{"model": "masked image model", "dataset": "regions of photos with short descriptions (Visual Genome)", "train_examples": 50862, "image_size": 32, "crop_scale_min": 0.7, "horizontal_flip": true, "translate": 0.12, "color_jitter": 0.1, "method": "mae", "mask_ratio": 0.6, "loss": "mse", "encoder_arch": "vit", "encoder_norm": "layernorm_no_bias", "encoder_norm_position": "pre", "encoder_activation": "squared_relu", "encoder_head_dim": 64, "encoder_fused_qkv": false, "encoder_bias": "all", "encoder_qk_norm": false, "encoder_layer_scale_init": 0.1, "encoder_parallel_block": false, "encoder_moe": "expert_choice", "encoder_num_experts": 4, "encoder_moe_every": 1, "encoder_expert_mlp_ratio": 0.5, "encoder_experts_per_token": 2, "encoder_shared_expert": false, "encoder_patch_size": [4, 4], "encoder_layers": 14, "encoder_width": 320, "encoder_positions": "learned", "decoder_width": 192, "norm_pix_loss": true, "decoder_layers": 4, "residual_init": "zero_last", "optimizer": "adam_atan2", "learning_rate": 0.0018, "beta1": 0.85, "beta2": 0.99, "max_steps": 14800, "batch_size": 384, "epochs": 111.7, "lr_schedule": "linear", "final_lr_fraction": 0, "warmup_steps": 740, "weight_decay": 0.09}
Rows from expert 2 of block 3 of the encoder, named by matrix and row number. Rows with one number belong to one neuron. Each number is 200 + 30 x the weight over its row's rms, rounded and kept within 0 to 999. All counts start at 0. After the name is the row's rms in percent of the matrix's.
# up: expert up (encoder.blocks.3.mlp.up, 4x160x320), inputs 0-159
# down: expert down (encoder.blocks.3.mlp.down, 4x320x160, transposed), outputs 0-159
up.57,086,175,168,223,195,208,181,136,182,220,190,158,198,194,188,151,168,187,226,192,156,237,163,174,175,231,194,220,170,238,199,219,205,190,227,193,231,208,187,168,167,186,131,246,150,148,168,180,200,140,135,230,163,191,200,184,172,195,215,164,194,214,129,224,215,186,163,186,222,182,211,212,168,179,199,210,170,181,183,190,227,189,188,205,187,218,177,215,214,179,240,174,209,172,221,159,168,154,210,220,185,204,190,192,213,204,169,182,243,146,195,102,215,246,192,194,226,187,175,204,143,226,191,191,203,158,186,210,168,221,178,190,201,212,192,227,183,227,190,247,227,201,174,186,198,236,181,178,143,155,180,155,153,207,153,132,183,181,223,245,191
down.57,090,209,248,212,234,186,179,199,222,181,178,177,178,206,180,163,187,184,197,182,191,213,211,236,189,177,213,227,187,220,187,159,134,188,180,211,274,223,201,206,204,182,225,265,212,192,207,225,209,184,221,181,192,257,215,191,225,192,239,208,201,199,246,192,189,156,170,192,176,208,187,216,170,205,159,233,210,212,185,156,199,212,215,225,218,183,175,194,204,125,189,174,197,182,238,248,214,247,184,131,240,193,199,204,221,276,203,212,151,180,178,192,206,218,249,162,169,120,202,238,175,227,200,214,171,202,226,185,206,259,180,255,243,180,196,178,205,157,203,186,190,168,195,179,209,234,260,184,192,173,206,159,247,214,187,222,214,218,135,238,190
up.58,116,255,199,194,153,185,195,210,180,242,202,193,173,216,210,173,234,217,222,212,213,239,212,172,175,198,205,220,192,168,223,245,165,151,196,199,233,185,215,217,196,202,192,188,191,213,190,219,218,164,197,229,199,215,205,218,98,215,204,220,233,190,205,229,173,187,191,198,197,236,155,196,156,188,230,218,208,195,215,181,183,158,236,204,270,202,205,215,217,175,264,182,211,239,208,280,215,208,197,148,202,148,149,197,241,238,210,184,229,215,217,160,276,244,149,215,203,199,145,213,201,236,210,201,125,196,167,219,217,161,202,213,218,189,201,137,245,225,149,170,211,205,203,202,156,182,238,160,221,233,180,169,177,213,183,165,171,201,208,123,194
down.58,113,195,198,176,225,225,204,181,188,177,189,231,200,216,203,173,220,227,161,136,144,153,172,214,201,180,225,198,159,198,236,238,245,246,198,189,159,216,185,143,192,224,171,210,210,264,188,208,174,234,180,184,219,203,229,187,241,242,153,200,176,238,183,176,187,244,235,222,203,209,230,208,209,180,248,158,234,164,160,194,159,248,195,208,163,172,159,156,221,223,197,239,202,225,195,124,146,167,213,204,204,219,205,178,196,143,244,224,162,215,261,200,159,191,172,185,203,213,171,179,307,177,228,167,253,227,217,235,244,158,157,179,170,202,195,198,178,188,215,234,185,237,168,224,251,186,199,250,192,185,201,200,261,190,188,208,183,225,182,291,204
up.59,108,238,163,198,173,160,209,171,132,162,211,204,166,211,235,202,203,188,245,253,158,188,159,199,143,207,229,184,168,203,252,254,253,225,213,194,220,191,233,203,180,172,200,233,132,196,200,207,250,200,214,233,246,239,226,126,182,207,187,224,167,198,180,233,138,183,198,187,152,201,151,139,209,194,196,233,193,255,195,208,187,165,247,204,185,185,194,196,223,212,255,200,162,193,151,224,209,201,212,100,253,219,204,189,174,240,224,155,202,148,226,177,168,204,202,224,166,184,201,179,190,184,205,210,186,210,146,249,232,151,183,197,177,233,161,228,204,233,212,231,147,204,154,176,206,227,161,181,226,162,176,171,153,164,167,222,203,218,227,191,169
down.59,106,137,168,249,228,242,163,196,217,214,215,238,230,185,187,209,181,181,171,139,212,175,227,218,208,215,184,208,217,175,162,175,216,178,183,202,203,228,163,227,181,202,193,153,254,224,238,177,165,201,219,217,229,156,188,235,233,232,200,201,213,234,198,146,306,209,175,205,212,181,207,273,227,175,194,176,204,151,180,216,172,226,172,188,166,188,210,232,218,182,171,176,193,194,268,187,225,226,216,264,103,177,176,213,192,204,149,234,152,226,181,225,173,206,188,204,221,194,197,252,180,235,214,206,227,215,256,188,210,170,180,185,224,174,200,147,185,191,196,145,213,243,182,240,150,197,188,208,215,213,220,220,218,228,218,192,173,185,205,202,135
up.60,085,204,187,199,192,241,249,208,180,176,187,186,174,169,219,229,179,227,229,218,197,195,192,159,236,171,185,209,164,174,201,164,191,179,274,251,221,212,191,179,159,190,210,211,166,210,247,151,259,226,192,182,185,185,182,115,210,187,171,176,189,191,189,211,243,185,199,212,148,213,186,192,154,184,181,209,206,192,167,185,156,204,217,180,136,172,197,184,193,250,120,175,202,170,211,174,240,161,188,180,197,211,190,196,221,147,187,191,167,209,199,176,132,177,241,204,199,112,176,135,220,193,212,170,205,173,212,185,232,188,197,158,208,222,204,180,201,187,165,155,207,169,214,213,192,256,126,215,214,138,204,193,194,224,208,167,218,194,179,154,182
down.60,093,242,228,244,222,200,216,234,178,195,215,213,186,206,195,218,174,175,185,247,235,249,155,179,155,126,196,190,190,193,219,248,198,191,215,228,167,207,222,182,138,177,193,196,236,231,182,275,243,184,193,183,187,230,215,174,221,200,210,229,235,186,173,203,162,222,142,191,202,224,108,231,197,152,234,181,190,204,165,150,247,172,194,213,233,215,188,206,228,224,209,200,216,213,173,186,208,211,210,163,199,204,206,141,180,227,214,227,155,198,215,148,233,242,229,200,228,258,160,228,242,195,115,218,162,211,157,152,190,216,180,202,185,170,201,166,232,198,218,252,178,211,194,186,228,156,220,183,198,216,181,183,238,187,144,165,203,194,197,172,199
up.61,088,188,197,216,194,244,199,202,190,200,179,204,163,210,233,244,193,198,247,227,219,169,216,170,206,222,124,177,186,211,219,178,195,190,217,197,208,204,206,222,172,184,172,138,169,229,165,255,194,180,225,177,214,142,212,218,205,215,245,203,203,185,196,200,210,183,196,261,191,170,190,153,200,117,175,163,164,220,124,173,232,190,132,209,142,210,187,180,241,201,202,203,153,196,172,244,215,211,146,179,182,234,197,176,166,199,187,233,173,205,158,213,159,184,160,170,187,258,240,198,197,227,255,195,246,180,248,146,163,145,230,208,150,190,177,148,186,141,195,216,190,144,226,151,185,156,173,172,219,176,144,148,196,151,199,231,194,128,223,190,177
down.61,096,171,177,228,201,240,150,203,197,197,182,202,211,202,245,178,195,234,237,180,223,197,203,176,181,164,207,159,238,215,261,198,167,198,215,227,195,164,265,176,273,191,168,269,185,155,288,224,262,247,233,152,199,191,185,199,183,190,224,186,208,151,210,197,138,191,173,229,201,165,216,215,202,219,207,216,190,183,184,166,211,244,156,184,171,202,209,152,165,224,263,193,152,157,200,245,174,217,217,158,189,214,149,166,169,205,202,217,187,237,166,178,215,209,159,193,147,110,193,183,230,206,238,201,177,247,219,226,259,192,199,189,162,184,186,194,179,264,207,190,178,195,193,172,190,242,196,208,227,164,257,245,203,199,194,253,161,191,178,205,233
up.62,129,158,213,219,191,180,209,223,174,162,155,210,228,164,199,211,165,196,173,283,195,211,209,198,207,182,183,235,143,150,261,198,213,243,157,203,112,223,201,241,164,214,159,210,172,218,203,204,241,180,221,245,167,269,228,202,209,198,171,204,170,188,226,186,165,219,209,184,206,219,170,253,207,180,185,250,195,140,199,182,154,193,235,206,178,197,220,238,207,212,166,159,210,163,209,187,260,228,209,221,221,188,224,186,204,215,215,182,143,152,164,161,184,208,227,206,206,204,182,231,264,185,150,202,179,155,183,210,205,139,221,202,159,151,165,227,186,205,204,183,187,198,194,209,188,191,175,181,216,192,183,230,205,178,219,149,196,226,138,266,193
down.62,114,153,193,177,218,200,163,231,178,183,159,184,177,224,188,231,209,183,250,171,198,183,230,219,205,203,207,143,235,232,191,178,174,183,207,205,264,169,218,212,213,181,207,197,171,205,201,202,182,175,187,130,193,153,153,181,202,157,227,171,224,232,192,264,243,183,154,204,198,187,256,141,213,206,216,213,215,197,189,211,202,212,159,182,230,214,216,182,199,158,231,184,179,176,166,204,201,188,190,207,256,177,154,190,195,188,186,230,260,210,188,214,210,208,172,192,214,190,255,229,154,234,235,210,188,225,210,254,194,185,175,181,221,208,218,171,209,218,210,226,229,206,200,210,234,208,207,189,200,172,213,206,176,236,182,189,210,171,248,179,229
up.63,118,201,196,231,144,202,209,159,189,149,202,146,167,202,164,203,234,208,174,265,138,250,221,196,229,178,218,198,217,223,175,197,161,188,194,239,206,158,186,229,153,245,162,202,172,194,181,208,182,182,237,187,213,218,163,239,191,166,201,184,175,168,188,198,174,174,190,214,209,230,207,173,251,175,202,251,225,178,161,163,194,192,194,211,228,164,213,186,213,209,279,177,142,167,204,224,204,134,191,225,187,266,221,177,180,179,177,195,201,205,185,137,207,251,187,214,214,187,149,266,187,207,207,136,180,194,192,183,193,174,230,149,183,221,154,188,217,228,183,228,235,259,138,230,170,197,207,111,191,192,192,171,199,229,173,214,163,177,217,238,160
down.63,122,236,186,217,249,189,217,235,210,259,151,192,203,186,203,207,200,173,248,184,187,205,160,213,212,218,196,153,151,188,220,226,228,205,172,214,177,211,237,182,233,216,234,224,237,211,176,178,210,141,178,204,200,202,250,130,240,228,146,234,213,247,187,205,196,210,194,217,120,166,162,234,184,198,189,174,144,242,261,267,191,162,212,195,165,197,190,237,203,236,139,200,223,233,193,191,212,235,203,222,218,172,164,189,198,192,242,186,155,171,241,229,253,224,161,150,172,223,234,182,237,184,228,260,193,231,200,242,192,193,179,237,234,202,229,235,179,232,216,145,186,145,229,176,205,219,242,262,236,240,179,222,232,168,196,149,246,223,215,195,232
up.64,120,184,135,220,215,203,138,243,190,189,156,214,248,193,197,244,203,223,173,135,199,234,206,232,187,190,207,224,231,167,222,186,132,179,203,178,202,130,195,210,218,163,197,212,210,228,188,208,249,194,217,162,188,172,132,227,215,169,225,182,212,214,239,197,219,242,226,217,222,240,227,189,229,223,190,182,212,199,186,246,213,167,184,224,226,230,222,239,156,231,210,158,228,202,190,184,212,199,191,174,160,166,198,194,235,206,165,167,184,243,189,202,164,242,201,214,221,201,184,250,208,192,214,192,189,187,174,158,181,159,190,194,219,160,156,182,224,215,170,201,145,160,230,222,232,143,182,168,219,256,218,178,170,200,231,213,123,135,187,179,156
down.64,113,233,197,181,193,215,309,207,124,238,196,199,157,207,236,179,199,189,215,243,202,210,230,186,219,158,183,191,198,198,228,216,244,226,217,183,162,262,204,224,155,217,231,238,163,180,171,193,228,256,134,161,199,229,222,170,159,176,216,195,191,193,197,186,178,190,213,213,131,117,177,276,234,192,189,180,186,194,228,192,168,195,182,204,150,195,144,198,232,199,220,229,199,192,205,208,202,202,211,166,234,208,174,220,199,181,188,156,195,119,178,219,253,191,157,132,194,169,199,175,218,188,206,206,193,229,184,232,219,175,240,154,142,194,246,194,221,166,205,193,196,238,219,159,155,251,220,199,209,208,179,192,201,186,214,227,216,276,173,190,220
up.65,101,179,242,200,201,248,205,174,170,199,217,214,179,176,225,196,219,204,168,235,212,184,214,198,217,207,151,196,166,193,240,178,188,234,180,187,151,242,175,177,173,214,212,156,179,197,153,254,190,166,193,197,211,172,190,210,218,195,157,177,201,218,201,187,166,189,217,240,206,204,181,150,219,167,184,183,127,180,158,167,230,228,203,136,204,197,179,201,156,227,224,205,171,220,206,206,163,176,117,212,203,241,198,160,187,166,163,190,162,131,153,169,192,170,201,190,233,246,178,183,199,183,194,112,199,161,235,204,170,204,196,205,176,182,185,156,220,206,236,217,251,226,206,186,143,168,186,199,190,207,177,169,169,178,263,175,275,172,195,185,204
down.65,091,194,190,198,215,201,143,187,184,220,191,201,185,169,211,248,172,238,226,200,197,237,191,231,185,191,223,211,179,180,194,210,195,209,186,230,191,247,230,163,269,178,199,304,237,136,189,192,207,123,165,200,225,216,184,190,203,193,194,200,225,183,253,229,175,177,227,193,212,175,178,258,223,241,186,233,224,223,194,223,231,181,189,181,216,233,215,126,184,212,196,144,148,197,203,180,176,207,233,180,206,206,227,225,235,187,191,190,254,184,213,200,180,199,195,196,135,122,167,221,231,240,143,188,200,215,218,253,180,182,170,182,158,217,165,248,148,259,190,261,195,196,197,186,152,253,224,187,162,180,237,154,226,237,213,212,208,168,177,205,182
up.66,100,216,189,187,170,140,249,200,162,240,212,212,213,182,164,219,209,228,185,226,197,194,221,161,213,180,210,195,229,190,222,169,201,189,131,188,185,194,139,249,203,239,189,213,185,204,134,230,143,160,212,229,270,171,206,212,160,204,189,220,217,236,211,229,207,190,201,207,219,227,204,202,171,164,221,126,216,235,180,208,237,130,279,190,222,189,240,214,231,159,220,146,238,205,223,215,226,169,254,212,208,194,197,196,212,218,219,120,214,205,139,202,196,223,192,186,202,233,198,203,223,186,178,177,163,202,124,228,218,217,251,132,209,161,152,150,223,229,184,162,196,217,190,216,203,165,214,143,223,217,229,220,242,134,198,188,150,219,213,166,151
down.66,096,216,189,198,171,184,280,195,143,192,197,209,212,176,169,249,183,230,164,193,176,210,173,179,226,182,189,207,186,214,237,200,206,198,216,220,211,226,188,169,194,216,202,196,206,214,205,191,161,153,206,260,204,174,182,203,164,212,172,194,191,206,185,208,220,229,197,172,162,227,145,245,197,200,230,179,194,201,146,238,185,184,227,196,245,163,184,187,245,156,230,174,215,215,239,165,226,188,221,175,147,176,202,226,231,237,209,151,200,204,215,196,222,226,210,177,215,165,225,210,207,176,178,184,219,249,172,170,210,172,221,215,177,212,215,176,158,221,183,202,185,215,202,227,190,197,144,158,190,231,193,179,145,177,226,146,226,254,153,210,198
up.67,081,227,175,224,201,220,243,203,198,163,207,190,148,166,187,253,176,218,235,257,152,171,175,179,192,144,209,207,219,211,158,193,166,202,228,144,220,152,192,187,159,222,215,155,141,152,173,168,214,184,178,220,177,172,200,228,145,188,172,144,205,211,170,199,207,217,151,208,191,204,223,122,275,185,197,162,187,238,170,192,95,161,168,211,273,152,187,193,208,232,251,186,156,135,233,197,216,163,184,173,159,201,236,174,187,225,177,212,242,211,190,210,249,218,211,200,142,166,184,185,163,192,190,182,171,176,212,171,179,180,186,202,195,213,213,258,220,194,193,212,219,197,162,231,122,214,133,149,198,163,228,197,169,218,192,249,186,148,232,151,158
down.67,096,165,224,215,220,216,232,197,183,225,171,193,187,202,197,229,205,219,176,222,213,214,261,182,148,241,283,220,182,135,213,222,235,229,237,181,181,179,210,211,237,181,214,236,203,179,175,164,224,181,175,180,242,199,225,192,210,159,183,204,145,165,263,164,190,198,186,187,196,161,187,202,247,228,182,176,211,166,266,249,209,224,172,159,173,198,179,182,178,134,209,250,183,244,227,168,217,224,223,178,256,203,189,187,172,200,246,171,235,225,193,178,184,208,174,190,231,190,211,186,273,179,184,247,194,208,175,209,203,214,223,156,196,232,158,238,225,101,191,150,203,179,190,209,181,186,224,244,159,236,179,196,113,157,188,193,227,199,206,205,197
up.68,087,204,221,214,112,173,188,206,212,147,151,214,208,194,200,221,208,177,167,237,215,207,210,161,221,189,171,211,189,219,249,227,216,180,214,227,171,178,248,260,152,213,185,157,175,193,143,253,203,145,220,209,177,196,231,206,198,179,214,161,176,239,165,211,148,152,205,224,237,214,213,176,222,166,173,186,157,143,185,182,151,210,229,147,227,203,171,223,199,173,179,187,193,210,164,247,207,233,180,174,212,245,205,171,157,216,177,181,185,169,241,197,166,218,146,227,164,236,192,212,221,178,189,181,225,153,204,199,148,186,204,187,170,184,180,175,220,174,194,186,217,153,238,210,162,162,159,151,185,191,196,193,187,178,223,209,223,203,184,199,202
down.68,094,163,190,186,149,200,172,179,192,194,111,169,183,199,154,188,238,227,200,202,179,186,165,221,176,157,259,140,246,186,251,185,207,186,195,183,256,138,223,215,217,183,246,267,215,203,233,162,224,160,174,201,153,215,195,162,239,205,197,183,243,174,140,221,188,190,178,212,214,221,202,236,193,230,187,207,193,225,181,192,169,154,240,200,203,190,223,227,218,221,201,181,218,167,222,218,234,176,229,174,271,212,207,214,244,219,211,179,247,238,205,170,164,213,200,201,168,152,200,236,193,167,217,180,202,181,180,256,219,158,185,280,235,221,161,162,151,191,186,138,192,167,209,248,200,226,223,182,207,179,215,218,181,264,208,179,179,201,176,232,205
up.69,104,221,189,227,178,150,234,208,175,191,169,208,232,143,179,155,153,209,198,208,208,162,143,173,157,165,211,200,202,163,200,195,244,216,214,221,179,219,146,185,229,230,219,205,222,205,221,196,234,148,194,265,186,196,224,199,178,260,157,240,211,234,192,145,249,180,213,206,187,222,215,209,205,187,183,179,169,170,223,195,171,237,268,208,226,236,153,183,161,149,168,204,205,190,144,201,215,217,210,182,165,186,254,180,241,225,182,227,195,176,185,157,218,199,222,181,203,195,164,209,230,154,185,201,205,174,195,277,170,221,201,239,186,199,216,229,184,192,208,197,189,196,178,222,182,191,217,274,216,158,172,216,222,201,220,160,224,230,170,205,189
down.69,107,175,212,206,216,259,203,234,184,235,183,189,199,226,195,210,221,184,195,170,194,190,216,194,186,213,180,148,181,174,221,208,209,188,208,203,206,195,215,229,238,207,141,178,203,218,249,198,194,237,211,162,220,236,208,152,226,155,196,219,169,172,158,210,174,191,181,210,181,180,200,160,208,216,200,228,204,164,212,218,203,196,187,219,190,204,256,210,237,227,205,150,179,123,198,196,217,133,185,283,246,199,172,158,194,157,187,241,223,226,207,161,226,210,241,193,221,238,195,209,213,213,184,195,182,175,235,209,174,212,195,155,183,253,194,170,153,251,233,174,240,194,206,206,223,194,196,289,178,180,201,188,219,243,213,180,253,177,238,205,185
up.70,117,172,137,164,216,173,195,170,208,199,194,143,192,162,184,213,218,216,177,134,126,223,202,224,160,234,220,178,232,184,169,234,177,210,228,161,207,224,179,213,190,178,207,262,217,200,168,200,268,220,126,174,168,201,229,180,193,206,203,211,216,214,221,219,184,241,184,147,174,237,180,198,223,222,232,178,221,204,193,198,225,183,200,245,189,160,182,135,193,238,219,213,222,173,233,167,195,212,263,149,214,190,189,199,186,163,234,171,153,216,114,203,190,206,206,159,241,165,176,247,211,185,204,216,141,165,229,211,214,195,241,215,205,122,212,193,260,190,222,203,148,255,152,194,184,164,190,214,221,236,254,213,189,197,146,207,150,198,232,164,240
down.70,113,190,223,255,159,230,202,214,198,159,186,216,198,225,226,183,170,200,216,210,257,157,211,166,204,180,195,193,196,242,267,174,229,131,217,247,251,163,170,190,183,195,247,169,182,202,198,222,217,219,207,174,194,183,212,192,207,213,203,161,252,172,153,171,205,140,209,262,207,188,277,249,240,191,225,205,180,219,210,210,131,275,204,188,141,245,182,244,183,179,183,180,189,212,232,215,211,172,146,226,224,219,161,187,217,237,177,244,194,232,223,192,192,239,189,239,156,216,218,176,130,203,209,222,249,248,199,203,184,158,187,192,151,250,194,218,93,214,188,183,181,184,189,162,213,190,153,192,185,190,194,223,204,206,184,243,207,153,255,215,175
up.71,044,203,156,182,168,196,220,171,135,209,188,186,186,185,158,164,179,148,166,178,184,219,137,168,166,217,194,185,157,184,205,224,186,189,200,218,232,177,190,185,145,182,211,195,150,234,194,140,213,171,195,218,178,219,188,126,172,177,145,168,194,194,130,210,154,195,138,170,165,223,145,143,204,200,177,164,154,175,172,176,170,192,161,213,181,126,170,182,192,216,194,167,180,150,199,188,195,179,191,214,153,137,176,174,199,235,152,171,172,184,183,243,201,200,182,168,143,142,217,167,182,177,190,189,165,214,175,199,185,185,208,164,223,206,166,189,190,154,210,176,175,176,166,160,164,224,214,226,196,168,211,194,178,167,195,170,192,181,161,190,189
down.71,048,190,277,209,213,196,224,216,235,177,227,192,221,176,180,203,218,168,194,203,183,249,189,194,206,186,173,214,184,241,212,275,196,181,197,210,198,232,167,171,195,202,212,179,209,248,165,254,200,153,231,192,211,137,219,209,205,205,195,219,258,204,212,197,184,195,186,224,188,219,191,203,176,203,206,214,151,176,166,186,215,241,233,163,225,193,211,198,195,182,168,148,200,238,185,213,177,176,172,156,198,238,216,190,178,187,178,171,201,210,159,134,260,209,191,194,241,244,153,219,239,191,248,217,171,255,157,227,159,232,198,224,200,128,244,161,125,174,169,225,240,167,193,230,252,135,188,175,220,186,136,151,211,167,275,160,231,205,198,194,217
up.72,104,201,174,173,196,254,222,118,180,152,191,133,156,234,174,169,192,182,171,236,146,181,187,176,174,237,202,187,218,213,194,215,206,179,195,194,240,224,237,212,175,195,197,198,133,182,153,218,173,230,191,208,201,201,190,197,182,205,223,198,224,199,184,190,211,215,144,172,189,125,202,216,220,177,229,148,218,196,238,178,233,166,154,175,185,156,174,138,229,200,234,230,145,120,233,182,177,170,250,153,203,213,193,192,209,148,210,188,212,143,201,202,189,194,167,140,196,195,190,213,166,222,213,184,184,202,222,206,226,172,231,171,194,162,182,181,207,195,207,243,198,239,103,216,189,171,202,209,131,147,213,199,233,207,145,185,150,212,225,238,205
down.72,112,177,194,200,211,201,149,209,258,237,192,193,216,232,221,244,237,236,159,194,233,183,176,215,145,257,214,193,165,183,239,225,185,215,153,205,227,181,208,191,203,225,195,208,112,199,238,164,197,168,167,234,171,213,206,170,201,233,217,159,186,190,195,282,213,228,197,236,188,180,244,218,133,199,176,250,206,223,210,197,201,139,184,206,201,209,193,253,193,208,221,194,250,214,208,190,209,191,127,226,227,187,228,155,255,168,181,193,225,246,210,224,190,205,180,195,214,178,208,186,192,187,173,248,241,227,226,226,211,223,203,195,227,175,164,220,189,220,187,255,206,91,219,251,195,211,221,211,188,218,226,174,202,186,177,142,223,213,237,214,232
up.73,082,201,187,166,209,196,211,153,178,166,210,183,176,221,146,181,204,172,209,186,134,255,193,209,230,141,222,222,189,195,211,227,219,190,225,179,183,195,206,220,172,194,181,215,193,156,212,180,197,187,193,173,185,219,176,218,201,177,181,139,195,230,161,192,163,226,197,197,167,122,150,215,195,157,170,185,132,168,191,229,193,245,186,189,212,221,213,198,146,220,182,222,145,166,206,185,145,194,209,138,169,243,160,200,180,242,177,199,197,193,199,215,289,183,222,197,183,178,211,207,192,177,220,177,155,138,208,212,168,195,223,191,176,217,229,235,221,143,217,171,222,210,145,138,184,209,157,176,203,173,263,164,205,183,223,210,232,192,210,177,213
down.73,087,234,237,197,194,195,214,203,224,214,202,185,183,186,183,198,192,202,227,203,186,225,161,210,188,176,175,159,159,158,151,223,242,187,193,153,224,195,195,176,223,175,225,139,179,193,197,217,206,192,190,170,243,188,175,235,182,158,173,201,188,230,207,146,225,245,180,215,215,202,254,199,201,190,197,197,205,185,206,251,206,217,214,198,172,217,168,170,192,219,182,203,205,210,216,225,167,149,140,262,162,210,252,241,162,173,172,229,173,186,205,203,157,201,226,253,235,264,116,220,142,219,148,198,193,167,206,212,168,231,186,188,245,196,192,183,191,144,255,266,175,224,170,187,205,140,196,185,178,235,163,176,164,195,206,189,220,150,239,183,218
up.74,096,213,231,250,212,258,189,228,168,176,216,204,203,200,206,219,228,212,185,193,171,199,138,219,215,161,200,121,181,149,141,204,208,225,205,201,178,193,195,170,212,204,237,230,215,225,224,163,261,236,169,230,185,182,178,191,168,246,175,213,236,173,217,213,202,233,185,237,198,187,169,142,231,232,185,225,153,218,219,172,151,220,203,232,208,161,176,177,204,240,266,164,204,223,163,225,184,162,147,193,204,219,181,220,186,149,251,213,182,168,157,147,183,231,210,201,209,157,161,200,229,168,205,194,169,234,177,198,155,233,205,163,195,193,244,205,226,214,193,198,197,181,243,259,199,272,237,186,219,183,178,178,157,182,211,204,254,223,179,141,179
down.74,107,201,201,204,170,210,208,237,167,185,192,198,204,183,228,203,179,222,252,212,187,229,264,199,230,204,224,227,264,208,214,221,246,169,184,213,215,220,182,192,174,190,170,182,216,145,231,177,198,209,167,169,219,209,222,228,188,163,221,232,185,204,244,232,146,118,213,189,233,209,199,232,163,227,200,200,237,214,206,206,228,222,216,177,156,211,250,187,202,160,184,200,140,222,212,123,214,207,211,152,225,199,192,185,197,260,196,181,175,218,245,178,236,213,144,158,229,161,228,198,212,192,179,213,175,210,211,189,235,212,241,195,156,172,196,173,166,222,198,142,192,238,212,189,220,219,254,194,177,153,220,194,184,200,224,243,167,176,247,233,209
up.75,118,170,187,221,210,208,204,165,214,170,195,218,169,205,241,206,138,255,174,188,191,253,197,147,163,208,222,159,215,139,209,188,175,227,154,204,160,202,168,160,177,200,189,194,199,214,208,201,280,184,131,191,202,225,181,200,195,209,157,210,220,173,193,227,185,144,204,155,227,252,167,179,224,223,188,222,209,203,154,152,218,197,140,135,190,154,167,173,191,184,232,186,144,241,220,236,222,191,234,157,197,158,187,184,252,168,190,179,196,224,192,189,235,167,188,220,200,189,205,167,208,215,189,152,161,246,208,161,188,204,239,219,161,199,182,172,237,243,180,210,175,191,158,204,164,190,229,146,164,180,225,171,213,242,198,217,161,199,185,189,199
down.75,111,200,212,141,217,157,181,224,199,207,171,197,211,203,134,205,194,181,258,192,196,204,178,222,205,171,189,222,206,217,187,207,175,182,254,202,234,178,182,229,223,221,215,199,228,210,170,208,132,177,239,216,186,182,209,146,175,183,182,178,185,177,159,218,183,234,143,232,173,161,198,180,202,178,213,177,186,175,262,198,172,237,248,260,223,206,203,207,200,224,176,207,208,163,187,181,124,184,227,257,158,225,230,225,148,214,258,206,229,209,234,213,168,284,175,228,173,224,196,240,197,177,195,214,229,210,139,178,225,189,171,164,205,180,200,263,112,146,216,221,188,212,201,201,262,154,139,230,218,192,169,206,244,202,203,212,229,196,227,218,287
up.76,101,184,205,210,174,215,185,201,165,200,215,181,212,266,208,230,258,208,171,227,231,86,207,215,208,193,188,197,216,196,214,146,188,236,223,190,274,175,161,203,239,189,178,188,167,201,210,199,157,208,251,214,201,199,185,203,193,224,190,222,252,171,205,167,212,252,236,206,156,193,220,162,186,236,215,183,174,167,225,200,276,160,165,234,209,165,206,128,169,190,213,183,229,170,192,207,205,209,207,192,198,155,184,243,191,211,190,197,166,200,181,242,130,196,190,217,184,209,225,199,197,216,204,241,265,250,207,166,181,202,181,133,176,194,171,197,193,160,164,233,198,176,180,196,208,195,180,236,265,214,187,233,186,181,140,237,190,198,181,208,170
down.76,101,239,217,170,215,171,258,183,199,126,156,210,175,213,183,187,210,200,202,197,211,198,116,209,186,227,178,133,215,228,147,205,188,210,194,194,230,181,240,201,231,175,139,185,184,193,188,233,181,149,186,228,231,197,189,215,182,249,207,202,316,236,232,200,171,241,202,196,192,197,232,230,235,204,217,211,200,204,251,157,173,220,162,204,223,195,149,196,204,145,197,205,232,170,125,243,226,187,168,191,205,165,263,220,227,244,197,184,162,178,171,207,133,230,220,258,130,248,240,244,160,235,232,180,246,215,169,224,180,175,201,220,184,181,186,202,241,170,200,250,230,177,207,239,218,161,236,164,203,173,244,193,196,182,210,190,213,164,189,218,217
up.77,090,213,188,164,176,198,245,177,195,190,181,195,214,241,208,197,252,156,219,206,211,228,224,195,226,227,207,246,200,178,233,195,252,219,217,230,149,229,128,170,156,181,214,186,192,191,169,220,191,220,271,123,202,231,239,209,236,207,167,203,171,215,197,194,172,155,251,188,232,205,230,200,232,138,225,164,229,175,251,160,212,199,180,138,159,226,202,177,157,208,205,186,264,265,208,196,176,213,213,190,207,156,195,216,171,205,187,182,237,191,195,196,211,177,152,247,220,215,213,200,214,221,198,228,162,224,195,199,210,186,242,156,164,220,192,160,132,209,194,174,255,125,209,212,177,182,187,171,231,178,183,217,258,170,248,160,178,192,201,192,226
down.77,087,179,175,190,189,199,207,198,190,187,165,190,216,181,221,159,229,170,267,169,208,259,154,205,205,218,188,214,221,195,226,189,208,195,225,244,202,248,181,210,179,173,183,246,253,188,163,198,233,138,223,175,204,204,202,177,203,135,205,200,219,105,211,156,187,164,233,185,199,201,179,271,216,205,205,202,193,188,250,221,209,203,188,226,240,216,242,196,194,134,194,194,242,223,201,271,211,239,192,182,203,167,189,236,222,183,200,190,209,193,219,172,232,185,170,218,144,121,213,203,203,237,202,262,204,259,204,200,173,231,266,252,210,203,189,240,170,160,204,207,200,149,200,155,179,236,246,177,182,211,186,189,176,188,204,138,203,228,216,215,190